Weights of a small image flow-matching model.
Training: muon at rate 0.014, 11200 steps.
Data: 101725 training examples, 42.3 epochs.
Rows from block 13, named by matrix and row number. Rows with one number belong to one attention dimension. Each number is 128 + 24 x the weight over its row's rms, rounded and kept within 0 to 255. All counts start at 0. Numbers have three digits each. After the name is the row's rms in percent of the matrix's.
# q: attention query, key and value (stacked) (model.decb.0.3.attn.qkv.weight, 192x64, the q third), inputs 0-63
# k: attention query, key and value (stacked) (model.decb.0.3.attn.qkv.weight, 192x64, the k third), inputs 0-63
q.17 089:128074128128128128128128128128128128087085128018086128081128128142128128128128128128128177183099145128128128128128128128188128128128128128128161128128128128100128128128128089128104128128128128
q.18 103:090128128154128166174128090128128128128128128071128149128128128078077128128188128128128128128128128128128128128128128128128065128128083128128128128128084128197128128128128170158082128128128128
q.19 096:167160156159091152161188101128160128099096128128128128105128128128128128164106084128128128204158128128081128128128152128128128128128128128154128128128099128128128128151128173128128088128144079
q.20 113:128079128128128128128128128128171161128128099076128167128128128128128128128059128128112128128128128070128128128128150128128128128078128149128128128101156128095176167128128199104128163128128091
q.21 098:128091128128058128128128090095095128128128128128128128128128128128096163100128128070067128168128128128128128128145142128107175128128128175128128128128128128193128128155128095128128128128086084
q.22 100:128128128062154128128177128112087128102128128128065128128128178128121068141128128128187077128128082128128128128128145128128128128128128128128128128128128174067128128128144092128128128104128128
q.23 110:128128089128128128128101103103128128167089128128128128128128128128128063128128099128161128128128128076128070085128181128128161128074128128128128128128128128147128128161106087189153102128128102
q.24 103:128094096128046128128128128128181068128157128128128128152128088173128175154154128128128091128128128128128165098185128128106128128128128128128128128128128166128128074128162128128128128128128128
q.25 085:128084128128128128128128128128155128082128060085128086072128171128128163128081128153128078128128128193128071128128128128128128110128128151128128128151128148128128128128128112128128128128128076
q.26 096:128128128128128128128128166128176167165128128128128092128128128103211075128128128189128128128096128128128128128169128128128128128185128167128162128128128128128128128182165173128128128128128128
q.27 105:170067128176128128087128128163128128128128128128128128128074128128128080128128087128101100077128128128096128128160158201128128128102110148159156128128087128128128128156128128128145128128151150
q.28 082:128128128152095169039128128128077128173128128128128128128128128128128128164128128128128170128058128128164128128128092128103128128128128128074128128128128128128075128128085155128128128128128092
q.29 109:104153128128144128105128157128161128128128128128128128128128128128056128128128128091128128128101172128128128128128128090128128128195163164098128172128097128103156077128070128128128128128064128
q.30 102:177128128128216128128128128128128128128128128128112070128128128128128128137145128149128142128102128128128128128084172053128128161128128128128081128061152128128128128128128091128128128128101163
q.31 107:128128155085191128128128171172075128128128128128128149128167087128143128164173128128128128164128128128128128128046128128145128073128128128128176128128128128128167128128128128128128092128128128
q.32 109:177128077128128086128128104183128128128203099151128128128128128128128128128128128128128128159128128128128128103128128128074128128128128155076097128099128128128137174128128128201128104128088128
q.33 111:128014179128128128128128128128128128184128128128128128128100128128128185128128128128128128128082128128128128069128128128146128128128128128128128128182128128069128128115128128150128128128096113
q.34 103:128128128128064128128128096143069128057128128128128128128128128128180140128142128128128168128166128187158080128128078128128128087128128128128128102128128128157128128155128128128068128128128128
q.35 114:128128128165062128128128128128185128128128095080186128084128128128160172128128128128128128128099128173128156128181128070155128128128128128128128128128128112128128128128128128128078128100128174
q.36 087:128128128150128128128091128128201128128128128128128128128128078128084128086128128217128128166064128128128128128128128128091128128128128128128128168099128128128077168146128128088128128128128128
q.37 090:180128128128057128158128128128128128128128195164128128128128128080128114128128128128128128128128128128128128128128110128128128128128094087128128128106200128128066128128128128175062128128128155
q.38 100:128172128067128074128128128128128097128128128128128128171128128128128128128181070128169128164110128128128144078128128128157158184128128077087128128128128128128157128085128112128128128163128128
q.39 055:128128165128128128128128128128128128128128128128230128128078128181073128128128128067128128128128128128128128128128179128179128128128128090128128128128128128102128128128128128128168064128128128
q.40 079:090128128128128128128128128128128128128167128192128128128089128052128189099128170128128103128158128099128090128128128112128083128189128128147128128128128105128128128175128128128128128128072128
q.41 103:128128128128128168128128128128069128176128128128128128128128128128097163083128101128128128128128128128148128128128128128128128156161128128034128128128099128128128128103128128103168224103128128
q.42 095:128169128128186185101128128128128128128075128128165163185179128088128128163128128128128128128128128128148097128128105074128097128128128152128128128128128128128128128128067159128128128182128128
q.43 097:128128128128174128148089128085128184128174128128128128128128128102128128095128128128128186128175128186128128128128074152128128128161140128128128128138128128185128128128128128090128186128128172
q.44 102:128128128194128128128187128128128189110128128128128128128128128179151128179128128093168183128128128128128128128156103128128104156128128177128128090128174163128128128128128128128167128128128171
q.45 089:128128207128128153189128128128128177128128128128128081128128128128128128128128128128128128176128128128045128128128163128128171065128128128151128128128128128188128128128128128128128128128128165
q.46 120:128169128094089128128128128128128128165128175084128101128149128160128128103181128128170175128128128128084093128104128165128088049128128128128128151128128105128128128128128128128180105111128128
q.47 088:128128128128039128206128128128128128079128128167090128128128128128128128128128072128128128190128184167128128159128128128128180128128128128157128128128128128128161128128128128128128128128128144
q.48 093:128128128128128128128128128166047128158128058128186160089183128128086128128128128128082154128128128128128128086128128170128128128128128128128128128161128128128128159128128128180128128128091128
q.49 087:128153142128128128128108128128128162128110128167128185128128128128128128101128128128090128128057128088158128128165162128128128148128072128128128128128060101128128128128075128128128068128171128
q.50 099:128139128128128128128128128128128107105077128128128128128128128128070128103128185128128134128194128128128128128128128128045128128156128128128074080128128166153128116203128128128128128143153128
q.51 089:128128128128083128128087070128202064160128128128128128128128128128054128128128128128074128128128128173128128128128128092180128128128128128128128128128128128128128128128128128128128128149069098
q.52 103:128128128128128128128128097128128128128128193177128128128128217128128128128147128095128158128128128128145182128128093128128107128128128128128128088138189128128128128196128171083147128128128128
q.53 084:128128128128128107128097128075128128128128128162128128117128180128116128128102128128128198128062166128128143128128164128128128196150107128128092128092102128128090128128128128128128128128201128
q.54 118:128128180128098067128128128185128128128167157143128088128128064128128128128128128162128128128128128128128176178128128172128083128155094128080128128128128128128128128128128184128128103128128128
q.55 090:144117128168128128163128128128095128128095128035137128055128128128128088128128128128128128128128128128128144128186128128128128163128128128128128128128128128128128128128128128030168128128128128
q.56 112:207158128197141100118128128193166128128128128128128128128089128167128128128128128128103128128158128128099085087128128128128128128128128128128128128113128128171128128128137128059128082128128146
q.57 110:128128128154128128128128128161074128128128128128128051128093128128116182128128128128155128120128128128128128128128111128184062128128128193128167128128128128128128114128128068128166128128128080
q.58 111:128080190128128128078085128128153128128080149128077128128128128128128073128128128128109105204128128128128162128128169128128128128138128128128186128081128128128082128128128128128128128128128128
q.59 123:152128128128128128128128128128128128128128128128128128128128187080070128128128128145128128128128128128128128128128202170087128128128069083128128137128128069176128128128128128128090172184128128
q.60 098:128128153128128128065072071128128083128128128128128128128128086081128168082128128128128128128128128128128066128112128128128153128128163128107187128189144128128128084128128128128106128128128128
q.61 079:159128202128128166128128128128128128128128128128128089080185128128128128128200128128086128128128128128128128128128128072128128172101128128128128128128128128128099057128128128128083128160128128
q.62 111:128128184128128128128095128128128170128128114128159128128128128114111128090074128128128048128086162128128128128128128128128128128128128176154070128083128068128128128172128107128128128163128128
q.63 103:128128128195128128165128128128128128128162110142171128055128128045102128155128180128128110162128128128128128128128128128128128128128128128128128128194165098128093128128157128128107128128128149
k.17 100:128080128128128128128091104128128128128093147061128128128128128164168152128128128128128176196101144128096128128128128128174128128128143128128187178128128128092128128128076128128102128106106128
k.18 088:128128128128128128166110085128128128128128128128078128128128128025128128111178128128128145128153128128128128128153128128128078128128128199128128128128128128128128128162080128128128163128186128
k.19 103:167183128128081153137191128128158128105065128165128128128128097128100128161094086128128128183128128128084128128128128128128079128128128128163094128128128128128128128128128179128128104128128128
k.20 112:109070128128128128128128128148206128128128128128128160128128128101102128128128128128128128128103088079167128104084128077154128128081128169145128128148167128109128128155128166103128128088128166
k.21 117:128128128128098128128153082128094128128155128159080128128128163128094128128128128128128107128104098128128128128088170128128147098128067107128151128128128128213128108160158091159087128128099128
k.22 111:128128128070138128095152097065128153128128128128054152128128178128128073128128128128180094128128128097128128128128144172085128128128128128128128128128185128103146128128128103140128128100128128
k.23 093:128096071128128128159074128128128128128128128128128190128136128128096128128128128128149128128128163089128128108128176128128128128128128128128128173071128128128128055128128088169168128128128082
k.24 107:128045128128112128166128128086168097151128128128162128128128096179140128128147128128128128119128128117128128086217128128128165128128173128128115128128128164128128090157153128128147128128128128
k.25 122:141128128075177128128128128128134128099128065114128128113128128128158195128098144156104105128128169179128128154128074128104128128100182162128105109157128128128128128128128128128161128156105110
k.26 085:128128099128110128128128181128167167128128128112128128163128128128154073128128128165128106128090128186110128095128128128128128128190128128128185128128128128163107128180194154128128128128128128
k.27 106:152093128128155128084094128128128128105128128128128139128087095128128102165128096128128096128088128128078153128150128190128128094082077183128128102128128092128128128128128156128128128128128184
k.28 107:128128128128128154048128128128047128144128128128128128128103128128128177181128128150128128128054128128154128152128128128128103128128143128092128128128128128128090128128128128099157128069092128
k.29 094:073128128128128128097128144128198155128128128128153128128063128128079074128128108128128128128109155128128128128128171074128128128128180128128128154128128128128128074128088128128128128128076128
k.30 107:192128128128181155128128081128174128128128128128128084128128128128128128162147128175128128088128128113128128128066188059128101128128128128128092128113128128154128128128128128128128128128128174
k.31 102:128101157128168128168128140128059128128128080128128107128128075128128103159128090128083128128128128089128128144054128181128128105128163128128128077128128128128128128169128102128128128128128128
k.32 097:128102128128128128128128128128128128170166128128128128128149115128093128128094128128189128128128128128072128128170128128128105128083128128128128128089128128128128128128128128210128128128026128
k.33 083:128006158128137128128128128128128146197128128097128128128128128128128166128128128170128128128090174128128128128128128128086128128128128128128128128128128128128128128128128185128128128128075103
k.34 089:128128128095077128128128128128128128128128128133128128128211128128128128128128063128099128128128175166128128128128128128128128128128128128128128065093128128153128187183128128191128128128162128
k.35 076:071128099128128078090128128128128128128128128054128128128128128128128128128128128128128128128128128170093202128128128050091128128128128128128128128128128128128166089128079128159093128128128128
k.36 096:158128148128128128128128045128128128128128128128128128128128128128128073128128128225128128160128174128170128128128128128128128128128128128128155128093218128113128128128128128128128162128128128
k.37 095:128128186128128150201128074128128147128128128128128128149128128128128128128128128094128128128111128128096128128188090128173128128128082128128128128128164128128079128128128073128076074128128128
k.38 099:128203128070128128128147165128128128157128169149128096128128085128128128093128128128128128128128128128128128128128128128153128193128178067128128148128128128128180128128128078128176128128128128
k.39 118:128160103181176154128128152128163128087158128128197191128149128142128128128128128128112128154128128128119087176128171128128128128072128086128128112128128083128089128128128128128128137128128128
k.40 110:128128092128128128128187128147179128083153128161128161171128128128128174128128128128128128128128128128128128128128128128128128128156107128128055128082100128128128145174128182128128063165128128
k.41 085:128128128128128190067128128128128128128128128128128128128128128128089128128128128128128128104128128128128128128074128128128128128128176128035128128128128128196128128128128128128162209128097128
k.42 087:128128128093128160128128128128128128198128128128128082128128128128128128128128080128128128128128128128153128128128109073128083102128128128128128161128160128128128128128062174128157128128032128
k.43 081:128128128128128128171072128063128218128176128128128128162128172128128128128197128128116159145179128161128128128128128158128128128128128128128128128128128128128128128128128128128084128093128128
k.44 066:060128128128128128128128067128128128128128128119128128128128128100128128128128093128128210128128128128128128128204128128128128128128128128128065128081128107128128128128128128128128128128128213
k.45 087:128128182128128128128128095128128128077128083128128128128128066128128186128141128100128128200072128128061128128128128128128128128128128128161128128128128128206128128128128128128128128128128128
k.46 084:128128128128091128157128147128128128188128151128128095128128128128128085154128128128176128128128128190128128128086062128128128074128128079128128088128128128128128128128128128188128114128128187
k.47 104:128103128128054128189183128128128168081128128128128128128128085128083128128128092128128128182128128128110128128161128128128155128078128128188101128128128128128128081128128114128128128128128156
k.48 095:128128128128128094128066128149128106128128128128161128128202128128128128128128128128089128128128128128128128128128128157128128121084059128128128128165128128128060128187128139128167086128128178
k.49 096:128180128128128128063128119128128128128083128128128128128128128128097087128128128128128128164128128128128128128128128128157128128128128167178128128128059128128128128128031128128107128128128060
k.50 080:128175128073128128174067128128128128128079128128175128128128128128049128128150128128128128128128128128128128128128152128128128128128128128128080096128128128128128128173128128210128084128128128
k.51 107:128128128128093159128088128128180084128128146128128083128128128128093128128128128128128128128128128192128128128128128128166189128224128128128159128128128128128128076128128099128128128128088142
k.52 089:088128114128128128090212128128043128128153128128128128128128128128116128128128128141128128128128176171128146128128175171128128128128128128128128128128128106106128128128128214128128128089128128
k.53 111:116128128128128128128036128128128128128093153128128128105128173128128175158065077128128160097128128128128163128128128060128118128128128128128128128128128128128065128128128128091128128128155128
k.54 095:128128149156128092128128128213128128128128128128128128128128055128128174128128128128093111128128091128128128183128128128128128128190128128094128128128128128128128128128128169045128128128128128
k.55 099:128128083128128128128128128128128128128128128057070128128128128128128128128128128128111128128128128172128199128128151128128128162128128097209128128128128128128128128128128118128128080128094049
k.56 091:214152128128128128128106128128128128128128128128172128097091128164128100128106064128128128128171128128128105128128128128128128180128128128128065111128128117183128156172153128128099138128128154
k.57 076:128128128128128128102128128128092128117128128128128128128128078128128128128128128128128128128128157128096128128175128128163128169128128197128128128128128128183128128128128034128184073128158087
k.58 095:128065128128216162128058128128128128128128128128128128128128128128128103128128128128128128214128128128102128114128128128128128128128128128128128083128089128128095155128128128128128128128128198
k.59 074:128128128180128083128128128128128083171128128128128202128128199128095128128128128128128128128128128128128128128178128128083128128128036128128128128114128128128128128128128128128070128128128128
k.60 096:128128173128128128029128107128086128128128128104128128128128128128128128071128128128128128128128128128128128157128159128128128128128098128128128211128128128170128085128128128187097128128128094
k.61 093:128128128150128128128128128128128128128153095128128128128179128128128147186187128128054103128128074128128128088128128128176128128128128087106048168158128128128128128128128128128095128128128128
k.62 101:074128128146128128128062128168161128128128128161118128128128156128128128128083081128128070092128128128128128128128128128128128093108178128128128063128128128128128128177128057128128128128128128
k.63 094:128128128183128156128128128128098170128128128128128128128128158128128128128128128180128128128128128128159128128128128128101128128128128127040128128142128036167128128128185128128128128160180128