A small image flow-matching model, trained from scratch: 11200 steps.
Rows from block 3, named by matrix and row number. Rows with one number belong to one channel. Each number is 128 + 32 x the weight over its row's rms, rounded and kept within 0 to 255. All counts start at 0. After the name is the row's rms in percent of the matrix's.
# convs0: first 3x3 conv (model.enc.1.0.convs.0.weight, 64x64x3x3, standardized in use), inputs 33-43, a 3x3 kernel for each
# convs1: second 3x3 conv (model.enc.1.0.convs.1.weight, 64x64x3x3, standardized in use, transposed), outputs 33-43, a 3x3 kernel for each
convs0.45 104 [ 84 174 128  83  93  91 128 128 172  91  93 128  59 128  80 128 128 128 128 128 128 128 128  94  93 128 128 128 128 128 128 128 128 128 177 153 128 128  93 128  95 128 128  86 128  75  86 128 128 183 182 128  81  94 128 128  34 128 163 177 128 128 128  86 128 128  76  66 128 128 180 173  79 128 128 128 128 128  99 128 128 128 128 128 128 187 189 128  99 128  78 128 128 128 128  81  62 128  44]
convs1.45 106 [128 172 128  87 128 128  71 128 180 128 128 128 128  66 128 128 128 128 128 128 128 128 128 210 128 128 128 128  73 128  73 128 128 128 102 128 128 128  94 128 128 128 128 175 128 128 128 165 128  82 179 128 128 169 128  90  56 189 128 254 128 128  88  96 128 128 128 128 128 128 128 128 128 204 155 187 180 128 128 128 178 128 128 128  51  89 128 128 179 128 128 128 128 158 248 207 128 128 128]
convs0.46 082 [128 128 128  94 128 128  70 128 128 128 128 128 128 128 128 128 167 128 128 128 128 128 128 128  82 128 128 128 128 128 128 128 198 128 128 128 128 128 170 128 164 173 128 128 128  60 128  37 128 173 128 128 255 128 128 128 128 128 128 128  74 128 128 128 128 128 128 128 128 128 208 226 128 128 128 128 128 128 128 128 128 128 128 128 128 180 190 128 128 178 128 128 128 128 128 128 128 128 128]
convs1.46 116 [154  96 128 128  87 156 128 128 128 128 128  94 128  72 128 128 128 128 183 128 175 128 128 128 192 128 152 128  87 128 128 128 128 128 128 128  89 128 128  49  99 128  56 128 128  93  50  80 128 128 128 128 128 128 128 128 183 128 128 128 128 128 128 128 128 128  99 128 128 128 128 128 208 200 166 128 128 128 128 128 128 128  84 128  95  63 128 128  57 128 128 216 204 128 199 231 128 221 194]
convs0.47 093 [128 128 128 128 128 221 128  65  89 179 128 128 207 128 128 128  91 128  95 128 128 128 128 128 128 128 172 128 128 128 128 128 128 128 128 128 128 128 128  90  92 128 128  92 128  79 128 128 128 190 162 128 170 208 128 178 128 167 128  84 128 128 128 128 128 128 243 244 213 128 128 227 128 128 128 128  69  51 128 128 128 128 128 128 128 128 189 128 128 169 128 128 128 128 128 187 128 128 128]
convs1.47 085 [ 74  84  41 128 128 128 128 128 128  71 128 128 128 128 128 128 128 128 128 128 195 128 128 128 128 128 128 128 128 128 128 128 128 128 128 128 128 178 181 128 128 128 128 128  88 128  70 128 103  36 128 128 128 128 128 128 128  81 128 195 128 128 184 128 180 185 128 186 189 128 128 128 128 128 128 128  96  89 128 128 128 128  80  69 128  91 128 128 128 128  91 128 128 128 128 128 128 128 128]
convs0.48 106 [128 227 128 128 128 128 128 128  87 128 128 128 128 128 128 128  94 128  68 128 128 128  82 128 175 128  62 128 128  72 128 190 128 128 128 128 128 128 128 128 128 128  87 128 128 128  38 128 202 158 128 128 174 128 128 128 161 207 173 128 128 176 128 128 128 128 165 128 128 128 128 128 158 100 128 128 128 128 128 128 128 128 128 128  88  84 128 128 128 168 170 183 128  72 169  93 128 128 128]
convs1.48 103 [128 128  77 128 128  73 128  43 128 128 128 128 128 128 128 128 128 128 128  85 128 128 199  51  54 128 128 128 128 128 128  62 128 174  84 128 128 128 128 128 168  56 207 128 128 164 173 128 128 128 128 128 128 128 196  92 214 232 128 128  68  61 128 128 128  96 128 128  88 128 128 128 128 128 128 128 128 128 128 169 128 128 128  89 128 128 128 128 128 159 128 128 128 128 128 128 128 128  86]
convs0.49 103 [163 128 128 166 198 188 183 209 128 128 128 128  83 128 187  94 128 128 128 128  88 128 146 128 128  72 128 128  77 128 128 128 128 128 128 128 156 128 128 128 128 128 128 128 205 128 128 128 175 128 128 128 128  75 128 128 128 128  85 128 128 128 128 128 128 128 128 128 128 128 128 128 128 128 128 128 128  87 128  92 128 128 162 128 128 128 128  84 128 128 128 128 128 128 128 128 128 128 128]
convs1.49 113 [ 92 128 128  85 128 128 128 128 128 128 128 128 128 128 128 128 171 128  92   0 128 128  69  87 128  64  69 128 179 128 128 128 128 128 128 128 128 128 128  79 128 128 128  61 128 128 162 128 128 128  95  54 128  93 128 128 128 128 172 128 155 128 168 128 128 106 186 128 128 128 128 128  74  77 128 128 128 172 128  96 128  87  92 128 128 128 128 128 128 128 157 128 128 128  66 128 128 128 128]
convs0.50 108 [ 58 197 128 128  57 128 128 128 128  63 128 128 128 128 128 128 128 128 128 128 128 128 159 128 128  44 165 128 128 128 128 128 128 128 128 128 128 128 128 128 208 128 128 128 177 187  72 128  38 128  75 128 151 128 128 190 128 128 128 112 128 198 128  72 128 128 128 128 142 128 128 128 180 128 128  74 190 128 128 128 128 128 128 158 154 128 206 188 128 197  58 128 128 128  66 128 128 128 128]
convs1.50 119 [128 128 128 128  37 183 128 208 128 128 128 128 128 128 128 128 128 128 128  39 128 128 128 128 128 128 128 128 128 128  88  50 128 128 128 128 128 128 174 128 128 128 128  75 128 128 128 128 155 196  69 158  83 128  99 104 128 128 128 128 201 223 128 128  81 128  97 128 196  86 183 128 128  96 128 128  64 165 109 128 104 128 128 128 128 128  91 128 128 128  66  87  84 128 128 128 128 128 128]
convs0.51 117 [128 128 128 173 205 193 128 128 176 128  82 128 128 128 128 128 128 128 128 128 128 218 128  71 191 128 128 128  83 100 128 128 128 128  97  56 104 128 173 152 197 128 128 128 128 128  82  89 181  71  81  51 189 128 128 128 128 245 128  57 128 128 128 128 108 128  68 128 128 128 128 183 185 128 128 128  37 128 128 128 128 128 101  88 128 128 103  93 171 128 128 128 128 128 178 128 128 128 128]
convs1.51 103 [101 212 128 128 169 156 128 157 128 203 179 128 202 128 255 128 162 128  81  93 128 169 128  66 128 128 128 128 128 128  72  59  88 128 128 169 128 128 180 128 128 128 128 128 128 162 128 182 128 128 128 166 163 191 128  59 128 128  44  18 152 128 128 128 213 128 128 128 128 128  92  79  86  71 128 128 128 128 128 128  64 128 128 128 201 202 173 187 179 181 128 128 128 128 128 210  69 128 175]
convs0.52 112 [128 128  85 128 128 128 128 154 128 128 128 128 128 107 128 128  88 128  96 128 128  68  91  97 128 128 101 128 128 128 128 128 128 165 128 128 128 193 195 152 192 128 128 128 167 195 128 128 128  78 128 128 152  81 128 128 128 128 128 128 128 128 128  91 128 128 128 128 128 128 128 128 128 128 128  71 128 128  96 128 128 128 128  92 128 128 128 128 128 128 128 128 128 128 128 212  72  52 128]
convs1.52 111 [128 128  65 128 175 128  56 128  76 128 128 128 128 128 128 128 128 128 128 128 217 128 128 128 128 128 128 128 206 128 128 128 255 128 128 203 128 128 105 128 128 128 128 128 128 128 100 128 128  97  94 179 148 128 180 128 128 128 128 128 170 195 210 128 128 128 166 128 128  81  60  72 128 128 161 128 128 152 128 157 128 128 173 185 128 172 128 128 128 128 172 190 128 128 128 153 128 128 128]
convs0.53 087 [187 128  95 178 215  76 128 128  49 128 175 128 128 206 128 128 164 128 128 128 159 128  17 128 128 128 128 128 128 128 128 169 128  83  73 128 128 128 128 128 231 128 128 128 128 128  75 128 128 128 170 128 194 128  59  68 128 128 128 128  77 128 128 128 180 128  62 184 128 128 128 128 128 128  62 173 128 181 128 128 128 128 128 128 128 128 128 165 128 184 128 128 156  93 128 128 128 128 128]
convs1.53 071 [128 128 128 210 128 128 128 128 128 128 128 128 128 128 128 128 128 128 128 128 128 128 128 184 229 128 128 179 230 128 128 222 187  83 196 182 128 128 128 128 128 128 128 128 128 128 128 128 128 128 128 128 128 128 177 128 128 128 188 128 197 128 128 128 128 128 207 209 128 128 128 171 172 128 128 128 128 128 128 128 128 128 128 128 128  86 128 128 187 128 128 176 128 128 128 128 128  47 128]
convs0.54 104 [183 128 166 128 128 128 218 128 128 128 171 128 176 179 128 128 128 178 128 128 128 128  82 128 128  67 128 128 128  82 193 108  69 128 128 128 194 128 128 128 175 128 128 128 128 128  67 128 128  89  17 128 128  79 128  82 102 128 128 128 128 128 128 202 128 128 128 128 128 184 128 128  98  81 128  76 128 128 128 128 128 128  62 128  83 128 128 128 128  99 204 166  72 128 128  98 164 194 128]
convs1.54 090 [128 128 128 128 128 128 128 128 175 128 128 128 128 128 128 128 170 171 128 128 128 128 128 128 128 128  84 128 128  73 128  80  95 128 128 128 128 128 128 128 128 128 128 128  38 128 161 128 128 160 128 128  34 128 128 128 128 169 128  78 128 177 128 128 128  60 128 128  88 128 128  70  54 128 183 128 223 194 128 128 128 128 128 128 192 128 128 128 128 167 128 128  52 128 128 128 128  35  74]
convs0.55 105 [128 128 128 128 128 128 128  78 128 128 128 128 128 128 128 128 128 128 128 128 128 128 128  68 128 128 128 128 128 128 188 128 128 128 128 128 175 128 128 128 128 128 128  41 128 128  73 128  25 178 255 182 128 128 128 161  53  70 128 202 128 128 128 174 128 128 128  88 168 128 128 128  40 128 128 128 128 128 128 243 128 172 128 128 128 128 128 128 128 128 128 184 108 128 128  95 128 128 128]
convs1.55 101 [128 128 128 128 226 128 128 128 192 128 180 128 209 128 128 128  97 153 128 128 128  65 128 128 128 128 128 128 101 128  61  74 128 128  94 128 191 128 128 128  51 128 128 128 128 168 170 128  83  73 128  97 128 128 128  89 128 128 128 128 128 128 128 128 128 128 128 128 128 128 128 128 128 128 128 103 128 128 128 128 200 128 128 128 128 128 104 128 128  56  90 172 128 169 128  92 188  50 128]
convs0.56 112 [ 88  61 128 128 128 128 128 128  88  96  68 128 128 128 128 168 128 128 128 128 174 128 128 128 167 128 128  94 128 128 128 128 173  85  98 185  92 172 176  79 128 128 128 128 176 194 166 128 128  88 128  92 147 128 169 128  72 128 128 128 128 128 128  64 128 128 128 128 128 128 128 128 177 204 210  74 218 103  82 171 128 155 128  70 128 128 128 128 128 128 171 128 173 207 128 187 186 100 128]
convs1.56 103 [128 128 128 128 128  25 128 128 128 128 128 128 200 128 128 128 128 160 128 128 128 101 128 200 128  83 128 128 160 128  68 128 128  92 128  71 175 128 128 128  73 128  76  92 128 128 128 128 128 128 183 128 128  58 128 165  65  64 128 128 128 128 128  95 128 128 128 186 204 128 128 128 128  78 128 128 165 128 128 128 128 128 172 128 189 128 128 128  94  83  80  45  68  86  69 128  63 128 195]
convs0.57 113 [182 128 181 152 180 128 152 201 128 128 128  51  34 128 128  92 128 128 128 128 128 217 204 175 173 208 171 128 128 128  59 128 128 128 176 128 128  65 128 128 128 128 128 128  49 128 128 128 128 178 128  54 128 128 128  94 128 128 183 128  67 164 200 128 128 128  88 128 128 128 104 128 128 128 128 128 128 128 128 100 128 128 128 128 128 128 161 128 128 157 128 128 128 128 128 128 128 188 128]
convs1.57 096 [128 128 128 128 128 128 128 128 161 128 128 128 128 128 128 128 128 128 128 128 196 178  40  92 128 209 128  90 128 128 128  43 128 128 128 128 189 195 128 128 128 177 128 128 182 128 128 128 199 227 128 128 128 128   0  44 128 128 128 128 128 128 196 128 128 128 128 128 128 128 206 128 128 128 128 128 128 190 218 128 175 128 128 128 128 128 128 128 128 128 128 128  85  73  41 128 128 188 128]
convs0.58 102 [128 128 128  74  73 128  45 128 128 128 128 128 182 203 190 128 128 159 180 128 128 128 128 128 128 197 128 166 128 128 128 128  71  80 128  53 128 182 128 128 168 128 128 170 128 177 181 186 128 191 178 203 159 128  91  78 128 128 128 128 155 128 128 177 168 168  75 128 187  59 128 128 128 128 128 128 128 175 168 180 164 128 128 128  80 128 128  49  98 128 128 128 128 128 194 197 128 128 128]
convs1.58 100 [128 128 128 168 128 128  70 128  86 128 128 160 128 128 128 128 128 128 128 128 128  95 128  66 103 128 128 128 128 128 169 178 128 128 128  87 128 128 128  82  45 128 128 128 128 128 128  59  58  48 128 128 128 128 128 128 128 128 128 128 128  90 128 128 166 167 128 128 163  59  85  99  39 128  91 128 128 128  54 128 128 128 128 128 128 128 128 128  92 128 128 128 128  86 128 128 128 128  87]
convs0.59 115 [128 128 128 182 203 128 155 179 178  90 163 128 128  90 128 128 154 128 128 128 128 128 128 128 128 159 128 175 128 128 166 200 171 128 190 128 104 128 128 128 128 128 128 128 128 128 128 181  38 128 128 128 128 128 128 128 128  77  42 128 128 128 128 128 128 100 128 128 128 187 128 128 163 128 195 128 172 128 172 128 128 128 128  93  87 128 128 128  85 169 128 128 128 128 128 128  98 173 128]
convs1.59 104 [128  92 183 128  33 128  98 128 128 128 128 128 128 128 128 128 128 173 233 128 128  34  36 128 128 128 164 173 128 128 176 100 128 128  75 128 128 128  56 128  37 128 128  88 128 128 128 128 128 177 128 128 128 128 128 183 128 128 128  57 128 225 205 128 128  82  75 128 128 128 128 128 128  76 128 128 128 128 128 128 128 128 128 128 128 128 235 128 157 128  76  42 128 174 128 128 168 128 177]
convs0.60 105 [ 72  68 128 128 128 128 128 182  87 128 128 128  95 166 128 128 128 128 128 128 128 128 128 128 128  90 173 128 187 128  97 187 128 128  92 128  94 128 128 128 128 128 128 128 128 128 128 128 176  33 128 128 166 128 128 203 128 128 185 128 128 128 128  85 128 128 128 167 195 177 128 128 128 128 128 128  82 128 128 128 128 128 157 128 128 193 168 128 128 178 128 128 128 128 128 128 104 128  70]
convs1.60 103 [128 128 128 160 169 128 128 128 128 128 128 128 128 128 128 128 128 128 128 128 128 128 128 128 128 128 128 128 128 128 128 128 128 128 128 128  65  86 128 128 128 128 128 209 128 128 128 128 128 128 128 170 128 128 128 128 128 128 128 128 169 128 128 128 128 128 197 159 128 128 113 128  68 128 183 128 159 128 128 128 128 128 128 128 128 128 128 128 128 128 128 128 128  90 198 128  36 128 206]